config.toml
rotation_deg = 5
mask_ratio = 0.75
loss = "mse"
encoder_norm = "rmsnorm"
encoder_activation = "swiglu"
encoder_parallel_block = false
encoder_width = 192
decoder_layers = 3
lr_schedule = "constant"
warmup_steps = 990
weight_decay = 0.08
Rows from block 6 of the encoder, named by matrix and row number. Rows with one number belong to one attention dimension. Each number is 200 + 20 x the weight over its row's rms, rounded and kept within 0 to 999. All counts start at 0. After the name is the row's rms in percent of the matrix's.
# q: attention query (encoder.blocks.6.attn.q.weight, 192x192), inputs 0-95
# k: attention key (encoder.blocks.6.attn.k.weight, 192x192), inputs 0-95
q.21,107,180,215,209,189,214,200,224,186,190,243,224,157,198,214,204,222,229,199,187,201,206,235,159,234,188,179,174,205,217,213,182,207,195,156,229,219,174,189,199,185,217,194,200,179,190,216,237,195,229,231,181,213,198,230,170,245,207,221,200,200,180,193,163,177,182,219,214,217,193,229,201,198,211,194,206,200,201,202,143,233,232,199,183,185,210,234,195,187,183,200,209,200,200,199,200,178
q.22,109,195,221,187,193,205,201,208,208,211,178,231,183,211,175,215,180,177,187,212,200,190,244,201,208,218,202,170,244,202,200,176,196,208,220,202,234,219,214,227,206,204,188,153,206,202,190,234,192,208,181,172,231,138,193,223,173,203,182,229,179,192,187,164,178,190,157,160,191,193,208,231,210,212,206,192,224,190,200,184,199,210,221,210,202,191,213,202,229,202,195,172,192,218,180,212,181
q.23,118,182,233,230,175,179,200,221,209,186,205,205,158,206,228,173,213,197,215,171,194,238,204,196,209,162,173,209,221,234,213,175,216,234,191,221,209,212,225,206,201,217,176,205,198,218,208,195,214,230,185,230,184,200,206,226,197,220,200,201,191,192,200,198,193,199,198,195,216,152,190,210,208,191,191,209,195,184,177,187,203,185,214,235,193,201,193,194,218,222,234,231,215,193,190,192,204
q.24,121,200,239,186,194,214,197,186,214,174,158,213,213,189,176,186,260,185,215,179,175,191,197,175,186,207,201,215,220,234,191,194,216,184,169,189,227,219,220,160,202,166,204,219,224,214,216,185,216,215,205,213,232,205,193,227,209,208,184,197,224,232,227,208,203,157,206,225,221,187,193,173,224,179,202,197,213,206,194,200,222,163,167,206,207,213,195,223,209,229,203,181,188,226,207,238,203
q.25,115,185,201,181,183,209,166,220,177,213,198,209,213,248,173,204,188,194,197,204,198,173,202,205,180,227,207,173,237,196,215,224,189,169,209,189,187,165,212,171,199,196,179,204,201,148,199,242,235,185,224,165,251,184,198,211,189,191,179,185,204,199,199,169,168,206,195,205,222,198,178,188,186,226,187,208,200,211,207,213,211,212,232,182,198,202,203,216,198,189,186,185,179,241,229,237,180
q.26,095,203,211,194,202,208,188,227,206,218,242,204,184,215,226,204,197,227,199,197,225,184,226,127,201,196,217,177,189,186,229,205,200,162,167,190,202,171,198,208,210,215,191,203,177,193,207,201,191,210,223,171,208,217,214,190,217,181,229,218,215,163,200,211,193,166,194,199,205,170,210,200,202,197,184,201,178,179,196,127,239,207,224,202,168,197,228,208,204,197,216,183,218,202,200,203,199
q.27,105,179,209,200,231,186,179,225,224,180,202,204,192,224,133,217,191,236,179,230,200,194,186,180,217,200,181,226,204,219,215,219,189,221,171,180,226,206,181,206,212,221,209,166,198,197,203,178,209,214,214,210,210,225,192,223,199,197,182,175,191,158,210,199,181,208,160,224,167,185,220,185,188,206,185,214,170,198,189,175,216,191,192,208,201,203,208,201,219,187,197,203,199,212,164,221,186
q.28,111,210,186,187,205,196,173,186,201,193,205,223,166,234,179,208,202,199,182,191,219,198,211,183,205,190,221,207,193,214,231,208,170,215,203,204,234,213,224,187,233,213,224,163,224,198,219,234,219,172,210,187,191,182,222,179,200,242,203,196,158,185,200,193,169,217,203,232,184,189,196,234,193,211,188,169,200,206,183,190,217,213,209,207,166,193,204,201,195,180,183,212,214,219,176,214,206
q.29,111,198,201,196,183,219,187,198,180,161,227,214,158,220,217,196,202,224,200,194,199,227,237,157,215,178,192,220,208,195,238,228,206,219,159,193,168,189,190,228,231,210,208,207,181,212,174,206,156,208,231,190,179,200,195,177,233,211,234,182,184,188,177,201,200,180,198,215,203,158,202,212,213,186,202,210,204,212,180,158,233,183,196,200,180,198,214,186,186,206,196,212,216,191,207,166,195
q.30,110,218,182,187,195,182,212,202,221,218,190,188,191,199,245,209,188,191,250,187,193,192,201,201,188,217,216,177,194,190,201,184,228,208,219,205,164,192,205,217,221,193,228,219,169,213,179,194,162,178,216,194,174,203,207,205,216,189,199,226,192,211,184,183,213,212,206,186,182,239,232,215,196,217,214,201,208,178,213,185,204,214,190,185,174,199,220,182,170,178,193,216,172,217,209,193,195
q.31,105,209,176,183,204,177,188,220,187,178,224,196,215,199,184,218,214,199,181,226,212,205,214,192,206,193,194,250,170,190,197,231,188,150,206,201,174,199,193,200,204,209,212,203,222,196,202,179,208,193,153,216,176,236,184,178,181,166,188,170,217,191,185,214,215,147,191,228,170,214,191,209,203,206,225,200,192,202,189,171,176,190,211,195,216,208,189,176,237,217,213,196,195,194,187,214,185
q.32,107,194,212,235,191,194,228,173,203,206,215,184,191,167,191,185,228,205,186,180,198,240,182,181,212,163,201,191,209,222,190,206,204,245,214,230,204,228,192,211,189,181,181,201,218,228,226,183,233,207,168,228,198,201,195,193,210,227,223,192,214,190,225,227,211,211,213,200,214,176,205,219,201,175,185,194,195,206,201,209,222,202,194,232,209,208,195,205,200,207,213,220,231,149,212,184,229
q.33,118,197,208,209,206,185,208,189,192,212,187,218,165,192,222,187,180,206,210,187,189,221,204,198,227,188,215,156,222,200,212,186,199,210,212,234,249,226,199,192,174,191,153,175,189,220,177,238,187,215,188,189,180,168,207,193,213,230,183,252,220,213,190,163,208,221,176,185,202,198,201,225,218,219,183,170,237,193,202,209,203,222,190,159,208,205,202,187,156,180,182,202,208,206,189,197,195
q.34,117,191,179,214,210,180,199,218,216,227,255,184,201,179,184,215,199,231,207,221,216,197,181,213,208,204,194,207,199,206,168,201,187,215,219,201,208,189,177,228,203,219,237,177,186,202,197,213,192,226,184,220,184,189,168,176,200,196,222,176,175,179,159,177,187,240,178,193,196,225,240,199,194,199,212,221,192,193,214,208,198,235,201,194,185,188,187,219,221,156,185,216,205,185,167,176,181
q.35,116,207,203,175,197,211,167,226,200,196,195,211,185,230,183,202,202,179,199,180,218,193,245,169,197,195,223,201,202,181,246,219,192,178,182,185,189,203,235,195,239,224,206,189,211,159,203,229,211,198,210,176,202,191,189,211,193,222,214,174,196,208,170,175,179,151,222,213,207,184,214,218,199,234,200,185,207,205,189,180,223,183,230,203,192,213,208,201,204,172,210,208,185,238,195,213,191
q.36,119,209,212,218,206,197,225,239,191,222,186,203,180,210,232,196,181,218,216,178,202,206,249,232,192,206,189,196,199,184,176,208,185,207,191,200,164,201,175,204,186,195,218,212,188,186,206,191,167,191,194,213,169,169,198,211,210,178,215,217,207,172,188,201,173,196,192,169,195,208,199,198,218,176,182,207,203,195,198,202,191,176,212,169,210,188,186,185,162,217,193,222,172,221,187,188,205
q.37,114,209,195,185,207,224,179,198,163,180,209,218,197,224,225,176,175,202,203,210,206,198,204,193,203,204,197,212,196,151,230,236,196,173,179,200,155,188,181,187,197,190,160,206,201,205,192,214,175,200,240,169,197,218,195,168,206,188,197,210,203,203,207,224,220,180,193,201,205,176,157,193,196,187,186,176,189,187,198,174,209,191,174,162,211,208,212,213,177,212,203,167,202,205,249,176,218
k.21,110,206,186,211,180,204,198,205,200,190,218,196,182,175,199,198,198,204,207,180,181,230,216,137,214,178,209,179,181,216,202,184,195,200,172,208,203,167,181,188,206,205,217,191,205,185,197,217,197,175,232,207,200,203,216,169,231,233,198,202,174,189,181,197,211,184,206,216,236,166,240,187,162,195,183,177,236,190,242,140,195,210,187,219,168,196,220,225,188,199,231,197,191,204,217,196,201
k.22,107,186,185,184,170,164,187,192,226,220,190,185,213,201,202,188,193,216,193,145,179,184,225,208,190,183,214,167,192,213,214,187,181,203,234,213,237,165,223,237,203,175,229,177,208,197,179,228,213,184,189,185,218,164,241,205,186,200,228,206,180,202,204,219,194,198,190,187,241,184,203,211,189,199,202,181,250,226,221,197,224,223,216,239,182,182,190,192,183,213,197,223,222,203,208,216,215
k.23,119,185,246,226,168,174,226,219,186,174,202,187,166,215,238,168,207,217,198,190,212,194,218,189,232,154,182,191,172,220,203,202,209,230,211,209,195,203,197,221,216,211,179,187,190,214,224,207,202,185,171,200,189,191,222,194,203,217,215,204,213,195,200,195,213,185,187,164,219,190,188,218,182,186,204,211,236,218,184,176,191,199,216,227,182,209,203,214,190,232,234,218,213,191,189,177,223
k.24,113,170,198,194,185,248,204,175,192,178,167,198,198,208,179,199,223,217,179,169,195,218,196,167,197,199,218,198,176,218,203,206,181,196,200,161,208,182,205,180,211,198,189,189,230,228,231,187,215,212,178,199,210,200,185,229,191,220,217,183,213,217,185,214,206,170,211,206,223,170,216,226,245,198,194,201,202,220,199,195,190,171,183,210,185,229,197,213,225,210,195,193,194,236,219,226,231
k.25,112,181,184,173,188,196,186,204,176,195,204,202,202,191,209,204,187,195,176,157,184,190,195,202,193,215,234,191,225,204,221,235,177,167,216,210,211,168,188,166,216,203,217,202,172,151,209,219,246,187,212,180,224,170,198,185,199,221,197,208,177,160,203,227,173,205,200,185,222,168,175,188,190,209,171,202,198,220,214,221,201,204,221,207,200,187,194,203,229,194,184,178,197,217,234,229,180
k.26,098,210,194,173,197,186,204,223,204,209,224,193,181,177,186,207,221,207,195,172,184,198,228,114,192,197,206,192,186,205,203,160,207,171,190,194,219,189,180,224,204,185,233,202,201,196,200,206,186,197,190,204,231,196,204,170,214,201,207,203,170,171,188,198,177,196,204,202,219,182,217,219,183,184,193,191,209,204,226,138,219,199,194,223,169,196,214,201,200,218,184,206,210,188,208,215,188
k.27,104,191,199,206,170,190,197,220,201,170,185,198,212,205,180,222,207,216,198,181,203,185,212,183,214,190,184,242,185,193,217,228,189,218,192,183,206,179,172,202,213,185,205,196,218,194,210,189,182,203,199,213,228,187,168,240,203,187,187,143,178,194,190,213,198,207,208,228,183,160,209,196,155,179,216,225,215,243,199,165,187,218,196,187,196,213,189,213,201,225,197,218,184,212,186,181,213
k.28,110,191,200,215,226,206,197,216,194,206,224,211,209,221,179,223,179,232,223,206,220,199,209,165,184,185,205,200,211,208,192,238,215,215,182,182,199,241,214,177,233,196,213,195,204,174,179,200,173,195,211,221,202,184,195,227,214,225,175,219,183,196,199,208,187,204,198,221,171,160,194,212,161,207,193,164,193,206,213,202,186,198,229,211,219,179,205,217,188,181,193,204,158,203,189,185,198
k.29,107,217,237,209,198,214,200,215,168,151,220,201,162,199,237,166,197,224,263,218,213,203,215,160,218,176,185,229,189,203,216,203,225,224,196,193,171,222,196,191,209,230,197,214,203,193,199,214,172,195,228,203,168,188,204,199,226,208,168,185,201,189,159,172,214,199,197,195,176,181,184,196,183,221,200,206,227,192,206,149,201,191,213,206,191,194,222,197,164,175,239,213,183,194,205,179,206
k.30,110,247,207,139,212,201,184,207,215,222,202,194,165,188,195,207,201,215,243,215,201,207,194,195,181,229,190,164,204,219,186,193,223,180,211,211,205,202,205,214,223,184,223,186,142,214,182,209,194,188,203,184,167,211,220,191,224,212,203,213,205,203,198,170,206,223,198,190,181,244,235,221,225,228,196,195,183,198,198,201,212,218,195,172,196,191,226,170,188,178,215,199,204,200,207,200,209
k.31,107,203,202,193,204,189,215,236,203,181,218,217,223,209,196,249,220,183,205,206,223,216,199,190,190,199,196,246,205,174,204,201,185,151,185,192,195,213,188,187,157,217,188,202,208,215,161,180,187,224,183,217,210,230,170,221,177,163,182,160,209,192,189,218,194,181,207,219,169,180,233,209,190,222,224,192,156,181,181,185,192,210,210,174,238,185,195,215,236,213,202,204,188,191,190,194,196
k.32,105,169,221,254,199,182,201,196,197,203,208,205,183,203,211,157,199,191,208,206,208,199,197,195,212,154,189,197,197,236,190,162,194,269,195,182,186,226,209,243,190,191,177,197,232,220,183,189,211,215,179,228,213,207,204,205,179,207,241,207,206,207,215,195,200,194,200,192,206,208,172,194,184,162,196,207,196,194,200,201,202,185,184,217,198,245,203,202,197,202,210,202,207,181,169,161,206
k.33,116,206,197,193,217,175,188,179,214,221,184,210,191,180,203,195,164,212,211,191,173,208,211,208,194,189,196,150,214,220,197,200,185,212,222,217,208,204,215,194,194,185,195,208,195,206,175,224,170,188,194,200,187,187,218,182,228,232,174,260,215,227,175,187,218,199,170,200,215,191,200,199,203,205,178,174,241,177,207,207,207,209,201,200,204,219,207,188,150,173,182,193,181,205,184,195,191
k.34,110,214,167,218,212,169,208,227,223,234,234,180,208,186,191,229,180,201,194,195,215,208,190,236,203,223,197,214,204,184,200,207,206,214,197,204,215,194,187,221,194,201,196,189,197,184,189,225,193,212,196,215,188,220,171,212,211,199,187,176,191,206,212,202,223,208,193,241,159,233,250,182,162,201,219,239,181,200,188,207,195,221,206,185,205,197,185,185,187,151,232,234,198,177,212,168,188
k.35,113,188,209,193,205,204,209,216,202,164,198,198,185,214,220,184,210,215,209,177,200,179,212,159,175,198,252,230,200,181,218,222,191,185,216,202,203,212,213,184,240,197,222,205,195,187,206,234,215,192,201,195,189,167,203,195,225,234,207,175,172,171,190,201,162,179,202,199,230,175,195,235,198,202,195,165,218,224,185,186,211,176,232,233,213,183,201,202,223,198,212,211,203,210,227,214,180
k.36,116,189,212,200,178,179,221,215,192,185,183,168,171,179,230,155,182,220,209,177,180,197,242,243,200,227,194,202,200,201,186,177,184,197,230,187,228,194,181,209,171,195,244,218,175,203,218,212,188,184,209,194,176,177,213,186,223,172,212,201,212,198,191,223,190,207,175,183,216,216,186,197,195,177,200,205,253,218,187,199,210,213,201,194,149,211,185,208,173,238,215,214,183,181,179,204,238
k.37,110,195,205,185,227,205,215,178,168,190,207,228,193,186,220,167,188,203,190,190,171,198,215,189,188,222,206,232,192,160,204,205,208,171,210,196,171,190,194,171,170,211,203,234,216,189,204,200,201,210,225,193,185,203,203,170,231,185,213,194,170,175,187,221,206,193,209,158,206,175,138,221,216,175,180,161,200,180,189,182,210,161,184,187,194,199,208,196,186,221,161,199,173,187,227,216,196