A small masked image model, trained from scratch.
Training: cautious_adamw at rate 0.0011, 19800 steps, batches of 256.
Rows from block 9 of the encoder, named by matrix and row number. Rows with one number belong to one neuron. Each number is 128 + 32 x the weight over its row's rms, rounded and kept within 0 to 255. All counts start at 0. After the name is the row's rms in percent of the matrix's.
# gate: MLP gate (encoder.blocks.9.mlp.gate.weight, 512x192), inputs 0-38
# fc1: MLP up (encoder.blocks.9.mlp.fc1.weight, 512x192), inputs 0-38
# fc2: MLP down (encoder.blocks.9.mlp.fc2.weight, 192x512, transposed), outputs 0-38
gate.311 065 [160 129 121  94  90 126  97 122 174  56  97 166 153 131 105 117 153 100 129 134 187 139 115 148 121 152 137  72 165 129 131  94 161 155 107 103  88 190 146]
fc1.311 075 [118 106 112 141 100 108  95 112  94 156  82 138 116 148 123  79 151 127 143 204 135 134 144 146 162 130 149  58 164 190 157  94 162 139 168 120 142  75 146]
fc2.311 073 [ 63 155  77 111 103 142 191  82  92  86 167 131 169 148 188 107  90 137 191 119  52 134 124 154 140 127 135 166 125 104 154 126 104 140 201 150 129 160 159]
gate.312 095 [169 167 133 104 119  98  19  80 151 107 121 145 172 132 111 137 104  80 120 140 152 148 147  90 148 185 120 170 126 160 157 167 174  47 101 111  64  98  54]
fc1.312 112 [138 140 132 157  97 104 170 145 121  80  90 150 161 160 122 131 143  86 111 160 133 119 169 141 133 191 139 119 138 123 161 194 187  68 116  86  85  33 115]
fc2.312 108 [133 157 107 144 124 103 155 132 136 120 104 101 125 149 190 143 156  93 108 174  80  94 118 124 106 156 111 137 133 168 133 167 103 128 115  90 124 146  96]
gate.313 105 [ 92  96 131  62 168 102 141 147 134 155 122 100 138 181 110 123 141 129 148 131 178 177 117 108 155 126 110  75  83  56 124 138 156 182  72 107 151 134 141]
fc1.313 109 [129 155 128 126 160 102 122 105 107 152 168 168 122 141 121 138 173  95  96 137 159  67 122 106 102  73 146 165 147 162 127  93 143  62 176 162  89 140 199]
fc2.313 113 [162 109 130  55 195  50 160 153  98  75  88 143 111  82 136 159 143 181 118 205 146 115 118 171 114 126 143 140  99  93 159 155 148 106 156 180 114 124 104]
gate.314 091 [107  18 138 156 167 123 141  79 117 103 123 172  97 114 126 116 125 140 121 103 135 112  95 138 145 139 117 130 178 146 139  96 131 135 124 174 101 117 131]
fc1.314 101 [ 65  97 133 111 157 155 147 120  82 140 121 147 169 115 131 108 167 158 119 144 189 123 168 145  88 174 130 159 167 105 125 195 166 175 150 109 118 118 107]
fc2.314 112 [ 66 206 106 109 115 113 185 184 127  56 177 133 124 147  98 104 113 102 108 107 105 149 137 104 170 111 119 111 122 112 111  92 122 146 121 214 108 146 239]
gate.315 102 [ 76 126 140  72 144  92 123 139  70 113 120  82 105 112 107 127 123  48 105 116 147 160 129  78 167 185 116 114 121  51 187  90 163 160 116 122 130 110 149]
fc1.315 113 [119 109 112  85 127 123 153  58 126 135 142  69 171 173 130 123 112 143 113 113 149 190 153 121 164 123 153 166 130 116  99 145 172  99  78 109  79 104 128]
fc2.315 125 [121 167 111 105 146  92  64  96 109 164 114 121 158 193 105 119 163 128 122 100  82 145 132 118  94 193 128 109 150 117 155 142 124 122 145  74 134  89  97]
gate.316 118 [105 129 158 172 134 130  67 123 154 171 110 152  94 112 106 146  86 134 190 120 135  79 128  89 134 127 126 103  68 123 111  92 127 119 138 154 160 132 167]
fc1.316 117 [117 145 164 178 117 135  82 108 184 203 154 133 123 138 103 160 130 151 173 110 163  69 127  93 120 123 121 129  95 136 151  95 131 128 184 164 155 106 152]
fc2.316 103 [141 170  62  99 153 137 166 141 109 112 100 157 111 140 180 125 132 109 107 166  99 129 121 110 121 139 182 164 188 117 121 110 119 132  75 148 131  98  93]
gate.317 110 [182  71 147 186 120 134 160 135 108 186 114 153 125 139 104  83 200 134 167 169 131  75 108  73 106  77 161 124 137  97 156  90 153 137 127 126 112  80  90]
fc1.317 138 [139 107 124 101 100 196  78 165 186  77 148 123 101 119 141  98 195 126  92  79 181 170 150 110 138 129  69 143 123 107 142 108 112 151 158 150 189 161 124]
fc2.317 133 [ 81 135 134 156 104 129 102 194 125  88  97 122 102 130  36 110 213 174 119 114 122 119 122 123 136 114 118 114 137  99  99  99 122 153 139 151 103 134 131]
gate.318 105 [172 121 149  68 118 117  94  93 120 181 155 181 119 148 133 129  98 105  90  84 180 100 117 175 138 108 132 177 186  76 114 119 132  51 141 141 158 122  95]
fc1.318 109 [116 159 115 162 187 134  38 104 149  97 142  68 170 150 140 147 134 150 184 115 169 176 109  96 109 126 115 145 137 140 158 138 195 202 158 102  99 124 159]
fc2.318 114 [113 125  99  94 118 119 173 115 145  85 141 142 100 126  87 171  78 212 156  98 150 161 131 157 111 104 117 170 120 157 167 132 139 130 119 144  95 161 138]
gate.319 093 [104 115 129 148 138 127  83 126 147  99 136 127 119 126 106 133 126 118 143 132 104  86 138  90 179 200 147 164  94  89 137 125 122 182 160 126  80 123 105]
fc1.319 104 [144 141 152 138 163 135 131 173 120 132  60 109 174 179 128 144 177 201 154 132 138 132  96 127 101 176  70 111 121 157 140 175 125 171 148 108 119 151 128]
fc2.319 106 [172 174 146 178 126 140 144 140  96 157 153 140 124 154 144 106 158  29 100 130 163 136 128 107 129  71 133 192 112 129 185 102 150 175 163  57 164 138 120]
gate.320 106 [ 98 199 113 181 147 122 102 134 142 134 119 100 137 143 120 174 117  52 110 107 122 142 139 117 138 149 103 165  90 119 137 148 130 149 112 119 169  93 132]
fc1.320 121 [156 181 113  74 113 110 141 158 146  34  91 166 138 124 144 121 130 116  98 114 122 116  79 143 146 164 116 141 171 116 187 163 144 129 142 167 123 147 145]
fc2.320 124 [142 136 148 154  96 138 106 118 193 159 139 136 138 109  61 132 182  83 152 112 121 131 136 103 109 142 138  95 121 140 120  97 124 188 151 135 152 129 114]
gate.321 092 [159 132 121 192 132  87 113 170 171 106  76 180 120 134 125 115 125  97 183 152 158 156 126  73 148 204 145 144  13 127 130 168 209 160 148 145 117 105 140]
fc1.321 107 [154 172 118 110 101 139 167 134 108  77 151  49 104 149 125  98 120 155  51 160 155 128 145 136  95 125 121 146 192 144  61 119 123 127 156 131 156 143 157]
fc2.321 112 [135 189 133 119 188 116 141 126 163 148 150 143 120  91  86 127 186 104 197  86 157 155 134 147 116 205 116 139  97 153 135 107 155 152 129 199 152 102 164]
gate.322 113 [121 185 119 126 192 107 128  55 101 147  84 120 134  85 123 101 119 104 130 126 130  84 136 148 104 139 108  89 179 126 136 106 120 102 108 147 115 111 125]
fc1.322 126 [165  81 142 145 163 150 158 140 136 167 137  90  70 151 128  87 158 107 133 204 112  81 110  70 137 113 192 137 118 162 159 113 159 221 151 105 149 121 148]
fc2.322 138 [120 112 212 102 136 101 141  61 125 148 137 133 143 132 207 163 115 157 120 123 152 122 137 119 151 175 106 167 162 172 140 148 135  94 104 152 137 125 108]
gate.323 118 [ 80 144 145  54 154 119 114  78 137 145 169 111 136 172 106 175 127  65 124 105 176 187 100 121 145 132  98  89  85  79  79 174 123 127 166 101  83 163 192]
fc1.323 120 [148 151 144 162 102 147 148  94  94  83 136  91 190 143 124 109  97 110 136 108  42 136 117 112 159 163 127 170 152 156 149 169 127 163 104 170 127 139 134]
fc2.323 128 [156  70 118 199  84 138 112 118 158 137 111 151 126 125 157 121  60  68 111 104 109  65 132 116 108 149 160 108 158 111 115 128 107 113 187  97 174 172  42]
gate.324 108 [112 117 241 115 116  99 121 138 131 133 109 104 128 149   0 129 114 133 119 124 137 133 120 119 136 128 112 143 132 120 129 141 139 131 119 119 142 133 136]
fc1.324 024 [109 103   0 128 175 104 140 121 155 118 143 104 156 158  79 171 124  91 142 155 124 116  99 161 166 152 162 111  94 157 112  99 182  35 137 141 186 140 140]
fc2.324 029 [103  85 104 134 115  61  82 142 104  90 158 137  95 136 219 136  89  66 150 132 112 114 126 108  97 170  77 170  95 112 126 145 122  93 104 160 166 118 132]
gate.325 111 [ 65 135 118 160 128 167 155  68  99 114 170 168 137  73 112 129 104 105 124 149 147 141 173 187  90 119 124 124 131 150 126  90  96 128 131  71 124  70  83]
fc1.325 121 [172  98 130 111  82 112 125 140 149 158 145 112 123 150 142 113 143 139 144  98 109 128 109 111 164 136 133 128 129  84  97 133 150 116 138 183 149 196 175]
fc2.325 111 [151 152 162 147 157 137  88 102 136 126 182  77 157 123  42 106 139 172  80  77 170 164 127 138 132 149 126 176 123 141 127  92 145  85 210  88 131 146 137]
gate.326 088 [173 150 154 113  85 136 187 109 146 154  87 158 127 149 123 102  56 112 122 124  90  88 159 124 193 144  57 131 192 136 121 136 117 103  57 131 107 166 121]
fc1.326 095 [184 135 151 129  89 114 114  85 139 121  93 119  74 106 130  93 111 137 158 100 196 119 123 124 143 133 125 110 136 202 101  98 103  64  65  81 144 116  82]
fc2.326 095 [115 139 119 120  69 138 103 132 148 118 144 103 121 135 204 143  97 128  71 137 135 142 119 107  74 140 108 143 161 147 103 116 134  85 129 132 128 138 157]
gate.327 099 [131 101 255 108 136 102 116 133 128 139 118 101 118 144   0 118 116 123 148 107 126 144 131 127 130 158 122 139 118 120 129 123 130 131 130 117 154 138 136]
fc1.327 047 [155 127 147 124 121  66 127 165 123 183  94  74 171  90 108 103 165 155 110  61 136 103  98 155  75 110 154 140 176 113  99 123 102 176  94  83 138 135 170]
fc2.327 058 [146 125 133 128 125  98 164 144 125 130  86  97 156 117 106  96 148 187  78 104 125 139 129 137 120  91 137 122 112  97 137 153 116 176  81  99 119 139 174]
gate.328 085 [125 120 126  97 124 170  82  79 140  84 106  76 108  91 114 116 113 136 145  89  89 128 116 139 124 134 145  87  89 125 115 114 141 153  54 147 110 123  79]
fc1.328 094 [145 142 134 160 120 139 106 170 136 132 122 126  98 144 124 156 141 142 122  80 104 102 113 118 167 151 114 127 159  92 113 127 108  98  58 146 147 133  45]
fc2.328 091 [ 84 170  74  92 114 167 107 117 128 130  97  63 125 146 126 150 101 162 228 143 125 149 124 150  84 132 141 163 141 164 146 131 108 127 102  98  65 116 168]
gate.329 094 [122 138 255 109 144  70 103 140 130 141  90 115 142 128   0 111 104 132 134 110 145 144 133 128 128 149 123 114 103 129 134 119 116 125 107 117 142 113 146]
fc1.329 060 [155 115 121 162 116  33 141 133 146 204  97  69 137 136 111 132 178 113 119  93 158  83 109 120  89 107 169 146 193 108 137 139 122 175 122 116 130  97 163]
fc2.329 069 [126 123 131 143 125  94 155 119 148 157 146 109 118 119  84 129 138 196  88 131 151 115 129 146 114 108 124 121 137  90 120 147 108 159 146 113 108 138 152]
gate.330 111 [175  99 135 111 106 152 144 126 143 120 129 114 137 133 117  98 149 131 186 177  86 181 130  92 135 199 177 181  38 134 130 142 135 138 114 118 187 118 127]
fc1.330 123 [ 46 157 142 160 171 108 184 221  67 119  84 197 138 122 132 118  50  93  74 115  82 111  99 139 104 102 128 136 148 218 128 129 106 144 106 154  78 150  83]
fc2.330 125 [137 125  99 116 134 109 163 142 110 133 146 153 104 121 163 140 103 118 162 126 116  96 142 122 150  77 135 171 115 125 114 170 117 132 120 193  27 112 119]
gate.331 093 [ 90 145 140  50 118 170 114 142 111 153 153 123 144 111 114 165 141 141 153 140 173 112 117 121 126 146 153  81  45 147 151 158 149  85 115 130 179 119 119]
fc1.331 102 [ 92  73 129 110  77  88 169 101 119 125 153 109  83 129 122 100  60 137 160 135  69 144 153  87 139 146  89 139 158 117  60 128  69 136 199 153  58 106  89]
fc2.331 094 [113 155 180 103 166 102 123 130 130  97 145 141 127 117  24  80 114 173 125 123 155 107 127 118 108 116 128 189 145 101 123  94 214 146 108 197  56 124 156]
gate.332 076 [ 72 145 132 144 126 194 143 131 125 148 151 123 116 115 101 113 128 158 120 120  77 133 101 156 116 134 130 137 152 173  56 166 141 123 174 132 133 170 129]
fc1.332 085 [151 126 121 162  46 155 175 156 162 104 110 170 113 117 141 151 107 107 108 135 151  88 106  95 123 139 171 106  88  87 168 132 153 160 138 169 129 102 113]
fc2.332 092 [ 89 170 199 134  60 114 130 143 154 119 173 138 189 128 125 155 165 126  95  82 174 159 133 126 130 137 108 135  77 147  98  55 130 139 156 130 139 109 163]
gate.333 090 [175 127 146 123 175 117 126 124 147 175 156 168 168  58  98 131 140  63 177 123 129 181 132 147 136 130 140 129 150 150 148  94 104 136 171 117 129 111 132]
fc1.333 095 [114 146 134 149 154 116 146 140 203 143 129 148 193  80 110 107 131 123 130 124 165 130 126 188 132 156 157 185 149 173 128 120 116 109 186  98 105 148 144]
fc2.333 099 [158 116 108 144 119 159 141 134  72 159 144 131 100 104 255 108 128  93  95 187 131 101 129 161 120 137 158 140 143 209 123 180 139 108 167 144 140 143  89]
gate.334 105 [119 103 127 119 117 129  99 104 140 164 181  95 110  91 108 131 157 117 110 104  95 122 147 130 136 130 121  88 115 115  93  93  91  91 107 101 127 137 173]
fc1.334 112 [153  92 124  98 166 104 139 128 109 148 134 156 142 152 148  76 126 214 139 133  71  98 102 158 136  64 129 172 135 103 152 118  95  99 128 120 107 146 116]
fc2.334 115 [108 144 148 126 128 120  94 135  99 111  72 153 118 145  56  75 185 125 120 122 107  89 124 166 144 152  75 123  95 130  85 254 110 155 125 183 126 155 177]
gate.335 108 [122 118 247 113 112  70 133 119 139 122 125 111 129 151   0 113 118 133 142 130 129 132 128 135 142 144 112 137 111 131 138 127 125 123 128 132 132 114 134]
fc1.335 024 [113  99 158 180  88 111 100 141 117  95 198  51 124 165  79 113 118  98 154 130 139 109 155 108 151 128  67 148 113  85 149 130 122  92 175 179 138  88 111]
fc2.335 030 [140 106 103 204 133 124  99 160 180 131 161 125 132 115 190 111 104 124 207 134 121 121 117 115 153 157 107 123  67 193 133 122 143 125 176 127 130 133  70]
gate.336 085 [123 165 120  89 154 147 105 141  85  83 127 152  85 185 121  64 106 130 209 137 133 123 139 167  97 151 107 102 180  42  77 106 130  36 131 139 116 111 141]
fc1.336 090 [136 143 132 124 110 130  93 119 122  74 107 125 127 132 134 114 115 114 127  79 121 154 134 135 118  94  84 113 114 110 109  65 115  98 201 145 161 131 154]
fc2.336 093 [125 167  46 135 174 123  97 135 105 169 120 167 107 105 222 144 129 141 115 142 101 141 130 133 122 126 111 116 117 103 132 198 121 158  96 159 121 136 104]